{"arch": "convnext_v2", "model": "multi-label image tagger", "dataset": "photos of plants, animals and fungi (iNaturalist)", "train_examples": 155796, "image_size": 32, "crop_scale_min": 0.5, "horizontal_flip": true, "rotation_deg": 5, "color_jitter": 0.1, "isotropic": false, "norm": "layernorm", "hidden_act": "gelu", "mlp_ratio": 6, "inner_norm": true, "patch_size": [2, 2], "depths": [4, 8, 4], "widths": [80, 160, 320], "kernel_size": 3, "num_labels": 75, "init": "orthogonal", "residual_init": "none", "optimizer": "adamw", "learning_rate": 0.0012, "beta1": 0.9, "beta2": 0.95, "eps": 1e-10, "max_grad_norm": 5.0, "gradient_centralization": true, "l1_shrink": 0.03, "max_steps": 10200, "batch_size": 256, "epochs": 16.8, "lr_schedule": "wsd", "decay_fraction": 0.2, "final_lr_fraction": 0, "warmup_steps": 510, "weight_decay": 0.0}
Rows from block 12, named by matrix and row number. Rows with one number belong to one neuron. Each number is 50 + 12 x the weight over its row's rms, rounded and kept within 0 to 99. All counts start at 0. After the name is the row's rms in percent of the matrix's.
# fc1: MLP up (model.blocks.12.mlp.fc1.weight, 1920x320), inputs 80-159
# fc2: MLP down (model.blocks.12.mlp.fc2.weight, 320x1920, transposed), outputs 80-159
fc1.210 064:51 52 41 42 51 49 43 50 37 50 49 50 50 57 50 52 77 65 59 24 73 65 50 49 49 49 50 55 54 44 69 62 88 52 50 48 51 49 45 51 45 50 59 51 49 57 22 49 51 51 50 55 58 49 48 51 50 60 48 50 39 72 49 40 29 44 50 53 52 99 50 36 42 57 50 46 45 61 43 54
fc1.211 101:46 51 55 73 38 52 56 51 49 43 56 54 99 50 51 48 50 35 51 55 50 00 59 50 50 51 49 50 54 50 37 29 50 50 50 52 51 51 41 42 49 55 42 35 53 91 52 51 46 49 50 53 45 52 49 08 49 51 14 69 50 50 44 49 50 51 51 50 42 49 49 50 51 49 55 57 50 53 44 54
fc1.212 105:50 46 52 49 43 50 13 75 51 51 66 00 49 45 55 35 48 50 49 48 43 42 50 58 38 51 84 60 50 52 50 54 53 37 03 55 50 47 50 49 56 50 43 52 36 47 00 36 47 53 40 52 40 50 50 51 49 42 52 53 44 67 52 60 50 20 50 48 48 49 83 41 50 72 50 48 46 51 35 45
fc1.213 097:45 55 50 56 59 41 55 47 66 51 51 51 59 53 57 54 52 36 99 54 50 48 50 52 49 51 54 49 51 43 48 48 68 57 50 51 48 50 45 49 50 59 60 49 33 58 42 50 51 54 39 42 56 46 49 48 51 60 50 49 51 48 34 04 49 53 50 47 51 45 48 48 49 59 34 50 54 64 49 49
fc1.214 111:36 48 55 60 49 50 48 50 46 50 49 51 50 73 50 51 51 46 37 52 47 50 51 49 52 50 51 94 50 37 51 35 48 54 50 47 49 32 46 82 51 71 48 50 45 47 38 48 50 78 51 52 50 58 50 95 51 90 40 51 50 52 44 49 51 50 51 49 49 44 48 47 49 52 49 64 53 50 50 51
fc1.215 083:46 45 53 50 50 46 50 46 83 50 33 51 52 69 53 44 50 62 51 31 42 44 47 49 31 50 57 51 64 45 49 46 69 56 24 55 48 39 26 48 50 49 39 47 50 48 51 52 48 46 49 49 47 50 58 42 46 54 64 48 48 50 40 50 50 62 60 40 51 50 48 21 29 55 69 78 39 50 31 51
fc1.216 093:45 38 40 50 49 49 39 52 41 48 46 50 47 58 51 43 49 50 87 52 47 43 50 53 49 50 50 99 51 49 56 48 99 55 54 53 23 50 50 50 51 49 50 46 50 50 52 50 24 48 05 99 62 49 50 49 48 54 51 73 40 55 50 48 50 51 51 50 50 50 51 55 50 50 39 66 50 99 29 42
fc1.217 098:61 41 53 51 50 50 59 50 45 48 53 50 49 46 50 31 62 50 50 49 44 45 56 51 65 41 37 54 46 51 50 51 49 55 48 50 51 41 00 42 50 50 45 47 63 49 33 47 35 62 58 49 50 63 52 52 56 43 44 58 50 47 50 50 49 35 45 60 56 47 55 53 71 46 52 50 41 56 51 48
fc1.218 113:45 49 50 49 49 45 35 64 50 48 48 51 57 49 44 49 51 52 49 53 54 48 49 57 52 83 49 80 51 49 50 49 84 51 52 50 36 44 49 50 50 48 50 51 40 50 51 50 50 51 35 53 50 49 50 46 51 50 58 49 47 50 41 51 41 50 48 51 51 50 50 50 50 45 37 49 43 50 15 45
fc1.219 090:51 54 83 68 56 75 56 51 49 54 58 66 58 50 52 47 40 51 54 46 50 40 53 50 51 49 65 52 41 50 51 45 49 52 49 50 53 50 45 51 49 49 40 50 50 45 51 63 50 99 50 46 50 61 50 53 55 49 50 56 52 51 41 52 51 47 51 86 54 53 43 50 57 57 52 50 50 68 50 32
fc1.220 093:50 49 36 54 50 47 49 87 43 52 48 50 63 50 58 57 38 50 57 47 48 49 34 47 50 50 31 50 42 48 55 50 50 59 29 45 32 61 48 82 56 52 50 60 50 66 44 49 34 51 50 50 59 50 69 48 52 50 49 62 54 50 51 50 39 48 50 32 50 51 53 49 55 50 75 58 85 54 52 49
fc1.221 097:51 50 49 52 53 54 40 74 29 51 51 48 51 53 51 53 47 50 53 49 63 00 47 47 51 49 50 59 50 49 49 49 49 79 00 51 51 69 54 49 59 64 51 44 51 49 52 47 45 51 51 47 41 80 50 62 41 50 55 80 50 52 47 55 59 44 51 47 51 49 49 51 50 54 51 56 48 47 57 49
fc1.222 081:45 50 71 49 51 50 51 50 52 50 51 45 50 50 58 50 52 49 45 51 46 50 62 49 52 49 50 50 52 49 49 56 99 50 29 50 52 57 47 50 48 54 42 43 50 48 56 50 55 42 50 48 55 50 50 55 58 51 56 47 52 44 50 50 20 50 49 63 50 99 53 50 48 50 55 32 48 46 38 48
fc1.223 120:52 55 50 60 53 51 50 50 54 50 58 66 51 43 50 50 50 51 49 49 33 39 51 49 48 48 50 47 52 51 54 45 53 44 50 50 49 37 38 51 48 52 39 47 42 50 52 59 54 50 50 48 45 68 44 44 50 50 55 51 48 50 33 50 42 51 48 48 50 64 50 49 49 50 50 47 51 54 46 49
fc1.224 102:43 50 53 53 51 51 50 49 45 50 59 50 50 60 50 21 51 50 45 62 48 20 60 49 56 49 50 47 30 52 19 50 50 50 48 54 49 59 50 51 23 50 44 51 59 47 50 61 49 63 47 46 49 55 48 47 58 50 50 50 51 51 49 55 50 50 49 44 14 48 50 50 52 49 56 59 55 50 45 49
fc1.225 083:46 35 74 54 49 50 44 61 68 47 70 68 50 26 49 47 52 49 45 46 49 49 44 49 48 38 61 45 47 25 49 56 49 49 48 50 52 57 51 50 42 55 50 40 41 49 51 50 48 34 50 48 48 45 47 51 71 63 51 54 55 50 37 48 52 53 78 67 51 52 51 51 41 88 50 50 49 48 46 50
fc1.226 090:44 51 50 66 49 60 54 50 58 52 42 50 52 49 56 48 47 48 58 42 45 50 53 52 18 42 46 58 52 50 54 55 49 47 49 49 53 56 56 51 51 45 50 46 51 49 51 50 51 50 52 50 50 57 49 51 51 41 51 48 52 68 49 50 57 24 34 67 50 49 50 53 51 73 57 42 03 50 49 22
fc1.227 089:52 52 49 61 60 50 49 49 52 31 50 53 50 50 51 46 50 41 42 27 50 43 50 51 45 19 49 68 34 47 63 65 53 47 52 50 49 42 55 48 46 52 50 83 50 49 42 51 57 40 50 47 44 49 52 49 48 51 99 50 49 52 42 48 55 50 50 50 50 49 50 50 47 50 45 50 51 49 47 54
fc1.228 128:51 50 42 50 46 55 45 50 53 50 51 50 51 54 45 49 51 44 49 43 52 47 43 52 39 49 51 46 54 47 27 51 50 50 68 49 50 51 50 53 38 84 50 50 50 50 50 48 49 50 48 54 50 99 65 45 48 45 48 51 63 51 50 51 56 49 50 49 35 50 53 49 56 52 52 50 33 50 51 50
fc1.229 097:35 60 57 47 60 50 50 62 43 27 44 50 86 51 50 53 50 49 49 47 62 50 51 51 52 62 50 49 47 49 51 51 52 45 00 50 50 87 52 58 49 50 63 50 39 50 00 52 58 44 53 75 42 60 53 55 50 30 30 45 49 63 62 48 50 00 43 50 50 50 50 41 57 50 20 50 49 48 57 50
fc1.230 096:34 52 60 45 45 58 50 73 48 54 41 46 49 51 47 50 60 57 50 55 65 52 51 50 56 50 74 54 69 57 45 51 50 50 34 61 55 53 56 50 53 48 47 50 73 51 48 51 47 49 48 52 43 52 45 35 60 57 41 50 58 56 51 56 48 48 46 53 03 52 47 48 49 90 36 41 30 50 45 46
fc1.231 092:38 55 49 44 80 51 59 48 34 47 76 51 49 49 51 53 50 51 50 50 64 50 49 50 52 46 58 42 54 51 52 49 49 48 51 50 51 45 39 50 40 48 51 52 28 45 50 53 50 99 48 49 50 54 50 42 74 46 50 44 48 50 47 35 49 50 50 47 53 49 51 06 53 62 49 49 47 52 50 56
fc1.232 103:26 03 47 49 59 50 50 51 50 51 55 49 50 50 50 48 50 50 48 50 00 49 52 35 34 35 51 47 54 50 54 38 55 51 51 50 50 37 49 50 46 50 50 50 50 44 56 55 27 51 50 82 50 50 99 33 45 52 40 50 41 48 44 52 55 50 49 51 50 54 56 49 38 53 49 45 47 50 50 39
fc1.233 096:50 65 76 49 45 50 31 59 41 50 49 58 50 50 45 49 54 50 55 53 54 34 46 36 51 33 52 43 47 51 48 50 55 53 50 50 49 41 44 51 51 47 48 52 50 50 53 55 51 50 54 54 49 47 29 71 50 58 49 64 64 50 49 54 50 58 49 53 50 50 53 50 47 99 51 50 50 49 48 50
fc1.234 108:58 55 71 52 54 55 50 56 50 48 50 49 99 51 51 51 50 51 70 27 50 49 44 49 51 50 46 50 50 40 58 42 79 51 54 47 51 50 51 55 50 38 53 48 45 50 49 85 51 47 46 47 53 47 47 54 51 49 60 50 46 53 50 70 49 45 45 44 48 53 50 49 50 47 49 63 55 51 62 39
fc1.235 090:57 58 43 52 62 99 53 50 51 55 51 52 50 51 51 51 49 79 52 59 59 52 50 46 50 52 50 51 47 17 38 50 51 57 50 51 49 51 49 51 50 50 53 50 01 49 43 59 50 99 50 47 37 51 63 38 51 48 49 58 53 52 50 35 41 42 50 49 50 50 50 27 69 69 46 50 58 50 51 00
fc1.236 097:38 45 52 47 49 79 31 50 42 50 49 38 51 69 51 15 50 74 43 50 50 49 46 45 67 50 75 47 59 47 52 47 47 62 33 46 48 47 48 48 50 49 50 83 55 74 50 39 04 50 46 50 55 59 61 54 48 53 50 99 50 90 38 66 49 28 54 52 50 54 55 50 42 50 51 50 52 50 47 52
fc1.237 096:49 49 51 50 49 31 49 52 51 49 48 50 50 53 48 50 52 50 50 50 48 50 56 56 50 26 47 50 27 47 50 89 49 50 51 38 48 48 49 50 50 52 55 63 49 55 44 39 49 49 47 50 48 40 59 52 99 51 47 51 49 42 45 47 53 49 47 53 51 51 50 50 44 51 49 50 56 63 53 54
fc1.238 080:32 49 50 51 49 50 38 51 22 50 45 44 50 63 50 49 48 52 69 49 51 46 84 47 51 53 48 49 45 52 59 57 95 60 51 50 51 42 50 49 50 52 49 48 51 66 47 45 51 51 52 48 38 66 45 34 50 73 54 49 58 36 54 50 41 52 00 46 50 47 49 47 44 47 54 42 35 47 40 46
fc1.239 095:38 30 59 51 49 51 47 51 51 49 52 50 66 51 50 44 51 49 19 50 48 50 22 51 36 45 53 50 62 49 48 50 50 51 61 50 51 49 08 50 33 45 51 65 42 60 50 50 45 47 48 46 61 58 50 48 50 46 49 44 49 56 49 48 65 47 51 50 49 57 49 38 48 69 42 44 47 50 41 61
fc1.240 086:50 73 53 50 50 50 45 54 57 51 74 50 50 50 52 50 53 58 88 00 50 52 62 50 49 50 52 54 56 51 46 99 50 50 50 50 54 49 54 51 51 50 47 50 50 49 51 50 50 48 50 50 46 75 50 50 54 50 54 54 48 55 50 51 53 72 43 45 48 50 52 50 93 50 49 49 47 51 51 49
fc1.241 108:44 47 46 50 50 48 49 50 60 53 50 49 60 50 52 51 49 50 84 99 48 44 52 50 54 51 53 52 50 51 55 45 50 77 46 49 45 50 24 55 50 51 44 51 50 58 49 63 49 51 50 49 93 44 47 51 53 67 50 52 46 50 34 63 43 50 56 50 52 75 50 52 43 50 48 36 54 52 49 50
fc1.242 091:50 50 72 59 40 50 49 47 51 36 52 59 49 65 48 52 51 30 47 43 47 39 45 46 46 47 56 55 50 52 47 67 50 50 48 36 50 49 51 48 52 51 39 39 29 72 32 50 56 85 50 50 31 52 65 67 50 43 55 47 47 57 10 40 48 21 49 52 38 53 38 44 23 72 51 90 41 54 08 46
fc1.243 109:43 25 51 50 52 49 51 50 64 53 50 57 48 45 52 47 51 86 49 53 52 51 51 49 50 46 32 50 50 55 49 50 49 45 51 03 00 50 49 56 14 67 50 52 50 48 51 61 50 52 49 95 50 46 51 50 50 51 51 61 50 47 58 43 50 53 20 47 50 49 55 52 45 49 50 81 49 51 51 32
fc1.244 103:48 42 52 50 50 50 50 53 50 50 49 45 51 60 43 46 44 62 44 36 46 48 54 54 48 50 50 50 50 50 51 52 50 49 51 36 46 48 40 48 50 50 49 45 51 59 50 55 56 49 51 63 48 52 55 48 47 42 47 47 35 53 62 88 52 48 19 50 50 55 50 39 59 50 60 51 47 50 49 52
fc1.245 108:51 50 50 51 49 51 44 56 49 50 54 51 47 50 54 45 61 66 64 44 50 21 51 52 43 50 51 51 51 50 48 50 50 51 50 53 52 50 54 52 50 52 48 30 56 48 51 57 47 49 48 49 38 99 52 40 51 44 49 49 62 50 52 60 50 50 48 49 51 50 49 50 84 50 51 63 47 51 51 37
fc1.246 089:42 47 56 50 50 38 47 59 51 50 31 47 49 50 50 50 94 41 52 49 57 42 33 47 53 51 48 98 49 47 51 55 49 50 50 51 41 42 51 49 49 58 74 56 50 49 48 63 50 50 50 66 50 43 63 51 51 50 49 49 49 60 43 39 59 50 50 56 51 50 53 51 25 50 26 51 50 51 56 50
fc1.247 098:48 52 49 54 52 56 48 50 50 48 50 37 54 50 47 50 49 50 60 21 50 21 43 43 51 50 51 50 48 51 51 49 50 48 46 27 47 52 51 47 48 48 43 61 38 53 47 50 08 47 51 50 50 64 56 15 50 53 49 57 56 50 47 50 59 47 50 45 51 50 52 51 50 50 93 51 52 50 46 51
fc1.248 107:57 51 54 51 50 42 50 70 50 50 50 48 55 53 59 66 48 50 51 38 54 32 49 50 43 49 46 21 54 37 48 50 50 47 00 50 50 39 64 50 50 55 51 55 68 54 50 52 50 46 48 50 07 59 86 44 35 50 63 50 52 45 50 51 51 55 44 54 52 99 50 39 51 46 52 52 50 74 47 44
fc1.249 082:44 53 57 49 29 50 53 56 52 50 46 54 58 53 62 29 49 51 49 54 53 35 52 48 41 46 50 52 53 45 26 39 51 51 51 50 52 39 48 45 22 50 00 53 44 43 51 51 39 79 46 51 52 49 52 50 53 44 48 50 60 46 51 55 62 50 50 50 51 57 40 20 44 53 91 78 48 52 49 48
fc1.250 094:46 50 50 50 48 52 54 49 50 54 52 44 53 49 60 52 55 55 52 53 53 49 45 50 57 47 37 43 48 50 43 49 50 53 53 44 44 54 07 70 47 44 53 50 50 50 58 91 46 49 50 48 50 50 50 40 67 42 49 52 56 51 50 50 44 42 50 49 54 51 75 45 50 56 51 46 46 50 62 51
fc2.210 051:51 49 48 91 40 49 79 67 53 50 66 49 49 51 63 47 50 49 70 70 67 50 49 78 44 46 50 52 46 51 52 39 65 41 40 44 46 48 51 50 50 49 51 65 44 47 50 54 78 49 54 50 48 51 38 48 49 58 22 45 65 86 43 56 53 50 12 59 39 52 42 48 47 59 52 42 51 39 49 51
fc2.211 109:50 45 66 50 35 50 49 46 27 45 50 40 00 51 49 50 45 61 52 50 63 50 50 53 51 49 61 50 47 44 59 54 49 51 88 50 62 53 50 36 58 49 48 49 51 53 50 99 66 46 27 57 48 50 55 75 45 52 52 47 49 66 50 53 49 50 22 47 49 58 49 50 48 63 50 54 44 58 53 54
fc2.212 077:77 48 59 65 53 33 40 58 49 27 54 51 49 53 47 47 52 48 50 49 52 43 68 56 49 51 50 52 49 50 50 51 49 34 49 50 56 48 53 62 68 52 63 57 50 51 48 51 59 58 50 53 37 49 16 50 50 50 52 99 71 57 50 66 49 69 53 52 50 71 34 50 50 59 51 15 49 45 40 51
fc2.213 090:58 51 78 41 51 50 55 57 53 37 57 49 45 50 70 39 34 53 50 51 55 47 50 47 21 46 49 38 58 50 69 55 64 49 50 50 49 40 19 52 49 67 52 20 46 53 49 78 52 48 42 50 51 50 36 52 99 45 52 68 52 48 26 60 46 47 19 88 45 48 53 57 50 54 36 50 50 50 47 36
fc2.214 121:51 51 66 52 49 50 49 50 49 51 50 50 50 49 56 51 48 42 70 49 87 56 53 50 52 49 50 50 50 48 54 52 99 48 63 50 57 61 51 50 46 50 49 47 50 50 56 50 60 53 47 57 52 51 52 58 50 46 49 42 51 49 43 53 40 51 55 50 49 49 44 49 50 50 50 50 45 51 50 51
fc2.215 081:45 51 59 50 50 57 56 51 19 40 52 50 54 37 49 48 39 59 33 43 57 50 62 31 30 50 50 45 47 62 52 53 00 50 45 49 62 49 50 37 54 55 50 46 43 00 41 51 58 48 35 51 51 51 50 48 61 50 52 42 19 49 48 57 51 69 43 63 58 48 49 51 48 49 49 56 75 56 45 59
fc2.216 089:38 50 51 48 50 00 52 49 52 30 52 40 48 45 50 51 53 51 99 36 52 49 58 47 34 53 42 04 50 51 54 46 60 38 99 49 71 50 40 50 38 51 50 49 37 50 28 49 50 50 51 46 49 51 46 50 59 46 55 44 48 51 46 51 44 51 64 48 47 50 50 55 30 61 55 51 51 53 41 48
fc2.217 079:52 47 52 58 47 50 43 52 52 50 99 51 48 58 74 53 51 49 59 49 51 49 51 00 51 51 54 32 50 52 50 53 79 67 50 51 61 49 56 53 42 36 44 40 48 59 58 46 53 46 51 51 48 47 37 11 52 50 34 54 52 49 49 62 59 53 54 52 50 33 49 50 43 55 43 38 41 78 49 47
fc2.218 089:50 47 50 48 51 47 49 48 33 49 54 55 50 56 50 64 50 52 64 60 45 51 38 46 53 49 48 60 43 49 49 48 49 40 48 50 48 51 50 50 43 48 49 50 51 59 49 39 51 50 51 45 49 51 50 66 46 45 50 67 53 44 40 51 50 47 52 34 51 41 39 69 49 48 48 50 50 79 50 50
fc2.219 084:61 03 23 24 49 99 63 37 50 45 45 65 60 40 48 38 51 47 39 46 50 50 51 52 10 49 59 51 57 47 50 51 54 45 50 36 49 36 40 43 50 47 52 48 51 60 47 49 48 48 50 25 55 50 50 53 50 48 51 47 56 00 50 42 76 49 51 50 48 50 33 71 53 54 68 61 89 51 56 49
fc2.220 099:57 51 41 47 44 61 55 64 40 49 46 53 93 54 61 53 41 50 46 35 45 53 33 54 14 31 50 48 45 46 70 43 55 50 50 46 48 47 43 51 23 50 32 51 49 49 50 52 42 58 99 49 50 50 61 49 47 53 35 50 61 68 43 50 51 51 49 55 48 50 47 58 57 55 47 52 51 61 48 42
fc2.221 108:51 52 40 50 50 53 43 43 50 68 50 50 49 71 50 56 50 58 33 24 48 49 48 75 48 45 48 51 52 44 49 44 52 50 00 50 51 54 51 48 49 45 51 53 48 40 56 55 46 50 50 65 40 50 43 50 44 58 49 48 50 48 51 61 46 59 48 51 60 48 50 52 50 50 47 51 49 49 53 48
fc2.222 099:48 49 49 48 54 45 55 50 55 47 85 53 53 50 51 49 50 50 50 51 22 52 49 41 50 55 53 51 55 50 56 50 57 58 48 42 49 54 49 53 51 62 48 43 50 46 23 00 50 49 50 52 61 47 50 49 66 47 44 44 62 17 55 45 52 50 47 51 47 00 55 50 38 48 46 40 50 53 51 50
fc2.223 080:50 51 42 44 57 42 50 52 52 51 49 90 49 45 42 54 50 50 50 53 51 44 74 48 49 39 49 50 55 51 50 50 56 48 47 49 47 34 49 46 36 49 62 60 44 21 46 39 41 48 50 51 50 42 65 46 00 48 52 88 21 43 54 51 47 53 50 55 49 50 51 60 33 50 52 46 49 48 57 49
fc2.224 097:52 44 53 46 49 50 49 49 50 50 50 63 52 50 39 50 50 50 50 49 29 51 53 52 49 50 58 49 79 48 63 63 50 47 00 52 75 53 51 50 51 52 49 26 53 53 50 69 51 54 46 50 51 51 50 52 50 99 31 50 53 49 50 45 54 49 50 84 49 42 66 54 49 51 49 50 50 52 51 60
fc2.225 101:60 54 49 53 52 58 51 67 50 55 70 53 54 51 49 48 47 64 47 74 37 45 50 48 46 54 57 50 48 66 51 92 35 43 51 59 49 49 52 45 50 49 50 51 52 45 50 43 48 69 51 61 99 49 37 49 80 58 45 50 49 48 46 25 50 10 51 54 50 58 52 52 37 50 49 54 45 51 43 50
fc2.226 078:50 18 51 55 53 49 50 50 50 38 48 75 51 50 44 49 54 55 48 50 55 49 41 71 29 47 52 50 50 43 99 48 53 54 49 55 49 52 99 51 61 53 51 71 50 59 49 42 37 50 48 50 50 51 50 54 63 51 22 57 56 52 49 50 55 27 34 51 48 48 66 60 26 50 45 38 35 50 58 64
fc2.227 088:49 51 45 39 45 58 83 56 43 37 72 51 49 76 51 50 50 34 50 50 44 49 48 50 45 72 44 42 50 50 50 50 38 51 47 21 49 56 66 52 55 56 51 50 45 48 49 50 47 45 54 51 46 50 51 01 49 50 50 50 50 51 56 47 51 48 41 49 50 52 48 57 43 11 58 49 70 50 46 32
fc2.228 155:44 50 49 71 51 41 50 51 52 15 45 54 42 51 44 53 42 50 57 55 49 51 32 51 50 56 48 44 23 50 49 49 50 32 46 50 51 48 44 50 50 51 41 51 52 46 50 49 64 51 50 50 50 49 50 58 49 49 54 51 51 60 65 52 47 51 49 44 51 58 73 44 27 50 48 51 47 50 51 47
fc2.229 093:50 45 47 50 51 50 36 50 51 51 73 52 50 59 99 49 52 49 31 42 49 49 56 39 34 42 47 50 54 47 80 76 61 50 33 50 50 76 30 59 50 62 50 50 47 64 50 46 59 30 63 65 51 49 46 38 56 78 50 50 75 49 42 46 49 51 53 51 51 44 50 48 48 47 54 49 50 50 50 41
fc2.230 109:57 52 47 54 48 48 24 50 48 62 75 50 40 59 50 51 47 48 49 44 51 50 57 67 51 49 49 29 57 48 24 50 45 51 50 99 49 49 70 45 59 53 48 52 52 49 59 60 36 38 54 54 34 51 46 00 50 51 51 38 56 50 49 48 50 56 53 46 42 66 56 48 50 50 50 50 85 48 50 64
fc2.231 073:48 49 34 57 47 50 53 40 51 50 50 53 52 50 46 50 52 54 63 50 49 48 50 12 47 11 28 49 44 53 65 87 55 51 51 50 51 23 50 52 50 50 48 44 50 50 52 62 50 46 57 56 51 49 50 57 49 49 49 49 53 46 68 67 50 52 56 43 47 48 46 70 50 60 46 43 52 51 48 49
fc2.232 097:50 52 50 49 53 48 16 45 50 71 52 56 51 48 54 55 49 50 39 50 50 50 49 49 60 42 40 48 33 53 51 53 60 50 27 50 52 39 54 50 58 49 50 48 52 55 48 54 53 52 57 45 50 52 51 49 52 58 50 50 51 53 49 50 51 49 54 54 03 46 45 24 73 49 48 49 55 53 50 45
fc2.233 104:00 59 46 50 50 54 43 50 62 50 80 43 48 47 67 52 49 43 55 46 49 46 53 53 43 53 58 51 50 74 49 51 56 50 51 46 64 53 50 52 48 53 50 59 50 42 60 80 50 59 32 99 38 50 49 84 45 52 48 14 53 73 48 14 47 51 50 53 48 49 61 50 52 50 42 46 32 51 41 52
fc2.234 102:50 50 56 52 47 50 49 50 50 50 50 51 50 53 34 39 51 64 49 55 52 49 49 50 13 48 44 52 04 68 50 60 50 52 50 52 72 53 29 51 53 46 51 49 49 50 52 71 56 51 52 53 52 52 50 48 50 89 55 50 51 49 51 61 50 65 50 50 70 52 29 50 50 52 46 52 48 49 50 50
fc2.235 091:50 45 51 49 28 53 55 46 44 46 48 50 55 51 37 48 38 49 49 39 57 53 35 49 50 47 46 51 48 49 58 56 48 50 54 36 46 00 49 51 50 30 47 49 51 61 48 88 50 47 50 77 52 67 47 58 49 45 57 48 64 52 40 57 56 48 34 50 51 52 49 53 50 61 50 39 53 49 52 55
fc2.236 112:43 54 66 00 50 63 54 51 49 57 50 48 49 50 49 49 58 49 53 50 50 50 50 60 33 48 47 62 50 50 49 66 51 49 50 51 54 47 99 46 50 50 49 61 49 45 49 65 50 50 49 50 33 50 49 52 52 50 50 53 63 50 50 56 50 49 65 49 52 76 30 50 48 49 00 68 50 48 51 61
fc2.237 105:50 36 54 99 47 50 50 49 54 34 55 53 50 65 50 50 50 54 50 72 49 63 24 53 82 46 64 22 42 45 73 51 52 50 55 54 51 44 50 50 71 49 42 49 49 50 53 53 50 78 48 46 50 57 44 49 55 52 49 50 53 52 50 37 99 49 43 47 32 20 51 54 55 50 51 48 25 50 55 34
fc2.238 055:47 52 00 44 50 49 45 74 50 53 67 51 44 58 56 52 45 44 49 43 56 41 56 56 51 49 35 51 50 49 40 50 49 70 40 56 39 43 47 70 49 52 50 30 50 41 40 39 50 49 50 50 46 52 53 29 51 67 22 50 54 49 51 49 51 39 52 46 51 56 59 53 50 36 64 72 61 54 51 50
fc2.239 084:52 48 60 46 45 50 52 55 54 26 59 48 50 50 44 49 51 50 59 52 47 50 45 46 46 53 49 50 44 55 95 51 50 47 44 51 90 33 50 47 48 51 49 58 50 51 46 43 57 52 52 59 50 50 50 03 64 54 43 50 58 45 20 47 47 37 00 57 50 50 57 51 51 51 48 58 27 50 56 47
fc2.240 074:99 31 48 47 48 49 48 51 48 36 46 48 53 52 46 89 49 53 50 48 18 50 50 52 40 51 48 52 51 36 50 49 55 51 43 52 49 43 41 50 49 50 67 50 50 47 51 50 57 51 51 45 49 51 38 50 49 50 55 53 50 52 52 54 61 50 39 53 53 51 52 52 99 37 43 49 50 54 50 00
fc2.241 109:42 52 27 44 46 49 51 48 62 52 52 50 53 50 73 52 50 48 50 55 42 50 52 50 76 51 37 46 50 49 39 49 52 40 62 58 56 42 48 48 50 39 48 46 50 47 48 52 58 62 30 50 85 50 47 49 21 45 39 48 58 53 54 01 49 49 51 47 49 00 53 99 47 50 48 29 52 85 49 50
fc2.242 076:35 49 29 52 46 67 66 47 50 50 49 67 50 50 33 37 59 42 41 37 43 50 51 29 43 34 34 48 05 42 72 64 50 42 65 45 50 27 51 54 48 58 51 55 49 53 50 63 59 50 53 95 52 48 55 51 47 50 50 30 51 55 51 48 53 45 50 49 48 29 49 49 53 49 53 64 62 51 51 50
fc2.243 110:50 49 51 47 68 52 50 59 49 50 50 29 54 14 58 62 47 55 50 64 46 53 50 49 49 51 49 50 24 24 43 50 49 55 56 51 70 42 50 41 51 50 48 50 68 50 48 51 51 47 52 41 50 50 63 50 32 42 60 50 42 50 49 49 49 50 49 50 44 42 44 54 45 49 20 50 50 99 50 49
fc2.244 100:48 53 50 66 48 50 49 50 63 52 51 52 51 59 41 50 24 39 98 47 77 52 52 50 56 52 49 50 54 49 31 50 50 50 70 65 44 45 51 40 46 67 48 50 52 51 50 57 64 51 50 49 54 53 52 80 47 50 50 52 49 78 68 81 50 51 51 78 48 50 47 30 51 62 47 48 52 49 59 57
fc2.245 095:62 49 50 71 46 48 56 36 74 50 28 50 50 50 44 57 50 99 50 50 37 50 52 63 50 56 51 50 51 44 72 50 52 52 45 47 50 41 33 50 46 42 60 49 55 46 51 48 50 54 50 52 50 51 48 12 67 48 51 53 48 49 54 52 55 56 50 27 50 50 58 52 74 54 46 16 48 52 49 49
fc2.246 097:53 49 64 58 50 52 56 67 36 19 54 51 49 59 46 50 53 50 49 48 54 24 50 51 50 53 50 50 50 50 64 50 50 49 48 64 49 51 67 50 46 51 50 51 50 58 44 47 51 50 38 51 48 51 51 50 58 49 56 57 42 43 62 50 00 52 50 51 49 55 06 66 49 50 51 46 50 50 20 51
fc2.247 100:50 49 50 49 52 52 54 99 66 81 50 51 50 49 48 50 51 52 51 51 52 51 49 74 50 50 48 46 51 50 50 50 47 51 47 51 54 42 42 40 50 48 52 50 53 00 49 50 50 67 47 49 49 50 21 49 56 50 50 43 49 44 50 50 50 50 36 62 49 52 54 50 50 50 35 50 52 54 52 34
fc2.248 121:54 57 50 52 42 65 53 53 70 52 44 53 56 50 49 48 50 27 50 51 51 50 45 48 49 53 49 50 40 51 56 50 49 50 57 50 50 46 38 49 48 52 42 50 49 52 53 53 53 56 59 49 52 58 43 62 50 48 42 45 57 45 47 53 50 50 51 50 49 50 46 51 51 62 48 71 51 50 49 50
fc2.249 054:54 51 46 43 44 44 63 52 52 47 66 51 52 51 45 46 57 48 49 51 65 50 44 49 42 45 51 19 46 49 50 93 49 45 67 47 50 39 49 50 62 20 43 53 51 49 51 50 54 45 51 57 53 52 47 96 54 50 53 48 50 06 53 57 52 50 33 52 44 45 56 91 52 50 49 49 49 50 50 27
fc2.250 087:46 51 48 55 50 48 42 49 53 54 50 51 74 51 35 53 47 50 52 49 46 53 50 49 40 50 51 48 42 48 52 51 52 48 58 50 46 48 00 46 54 67 49 36 50 66 46 51 50 49 38 46 55 51 47 50 46 49 51 52 50 50 49 51 53 66 51 49 48 50 50 49 41 73 54 63 51 49 30 47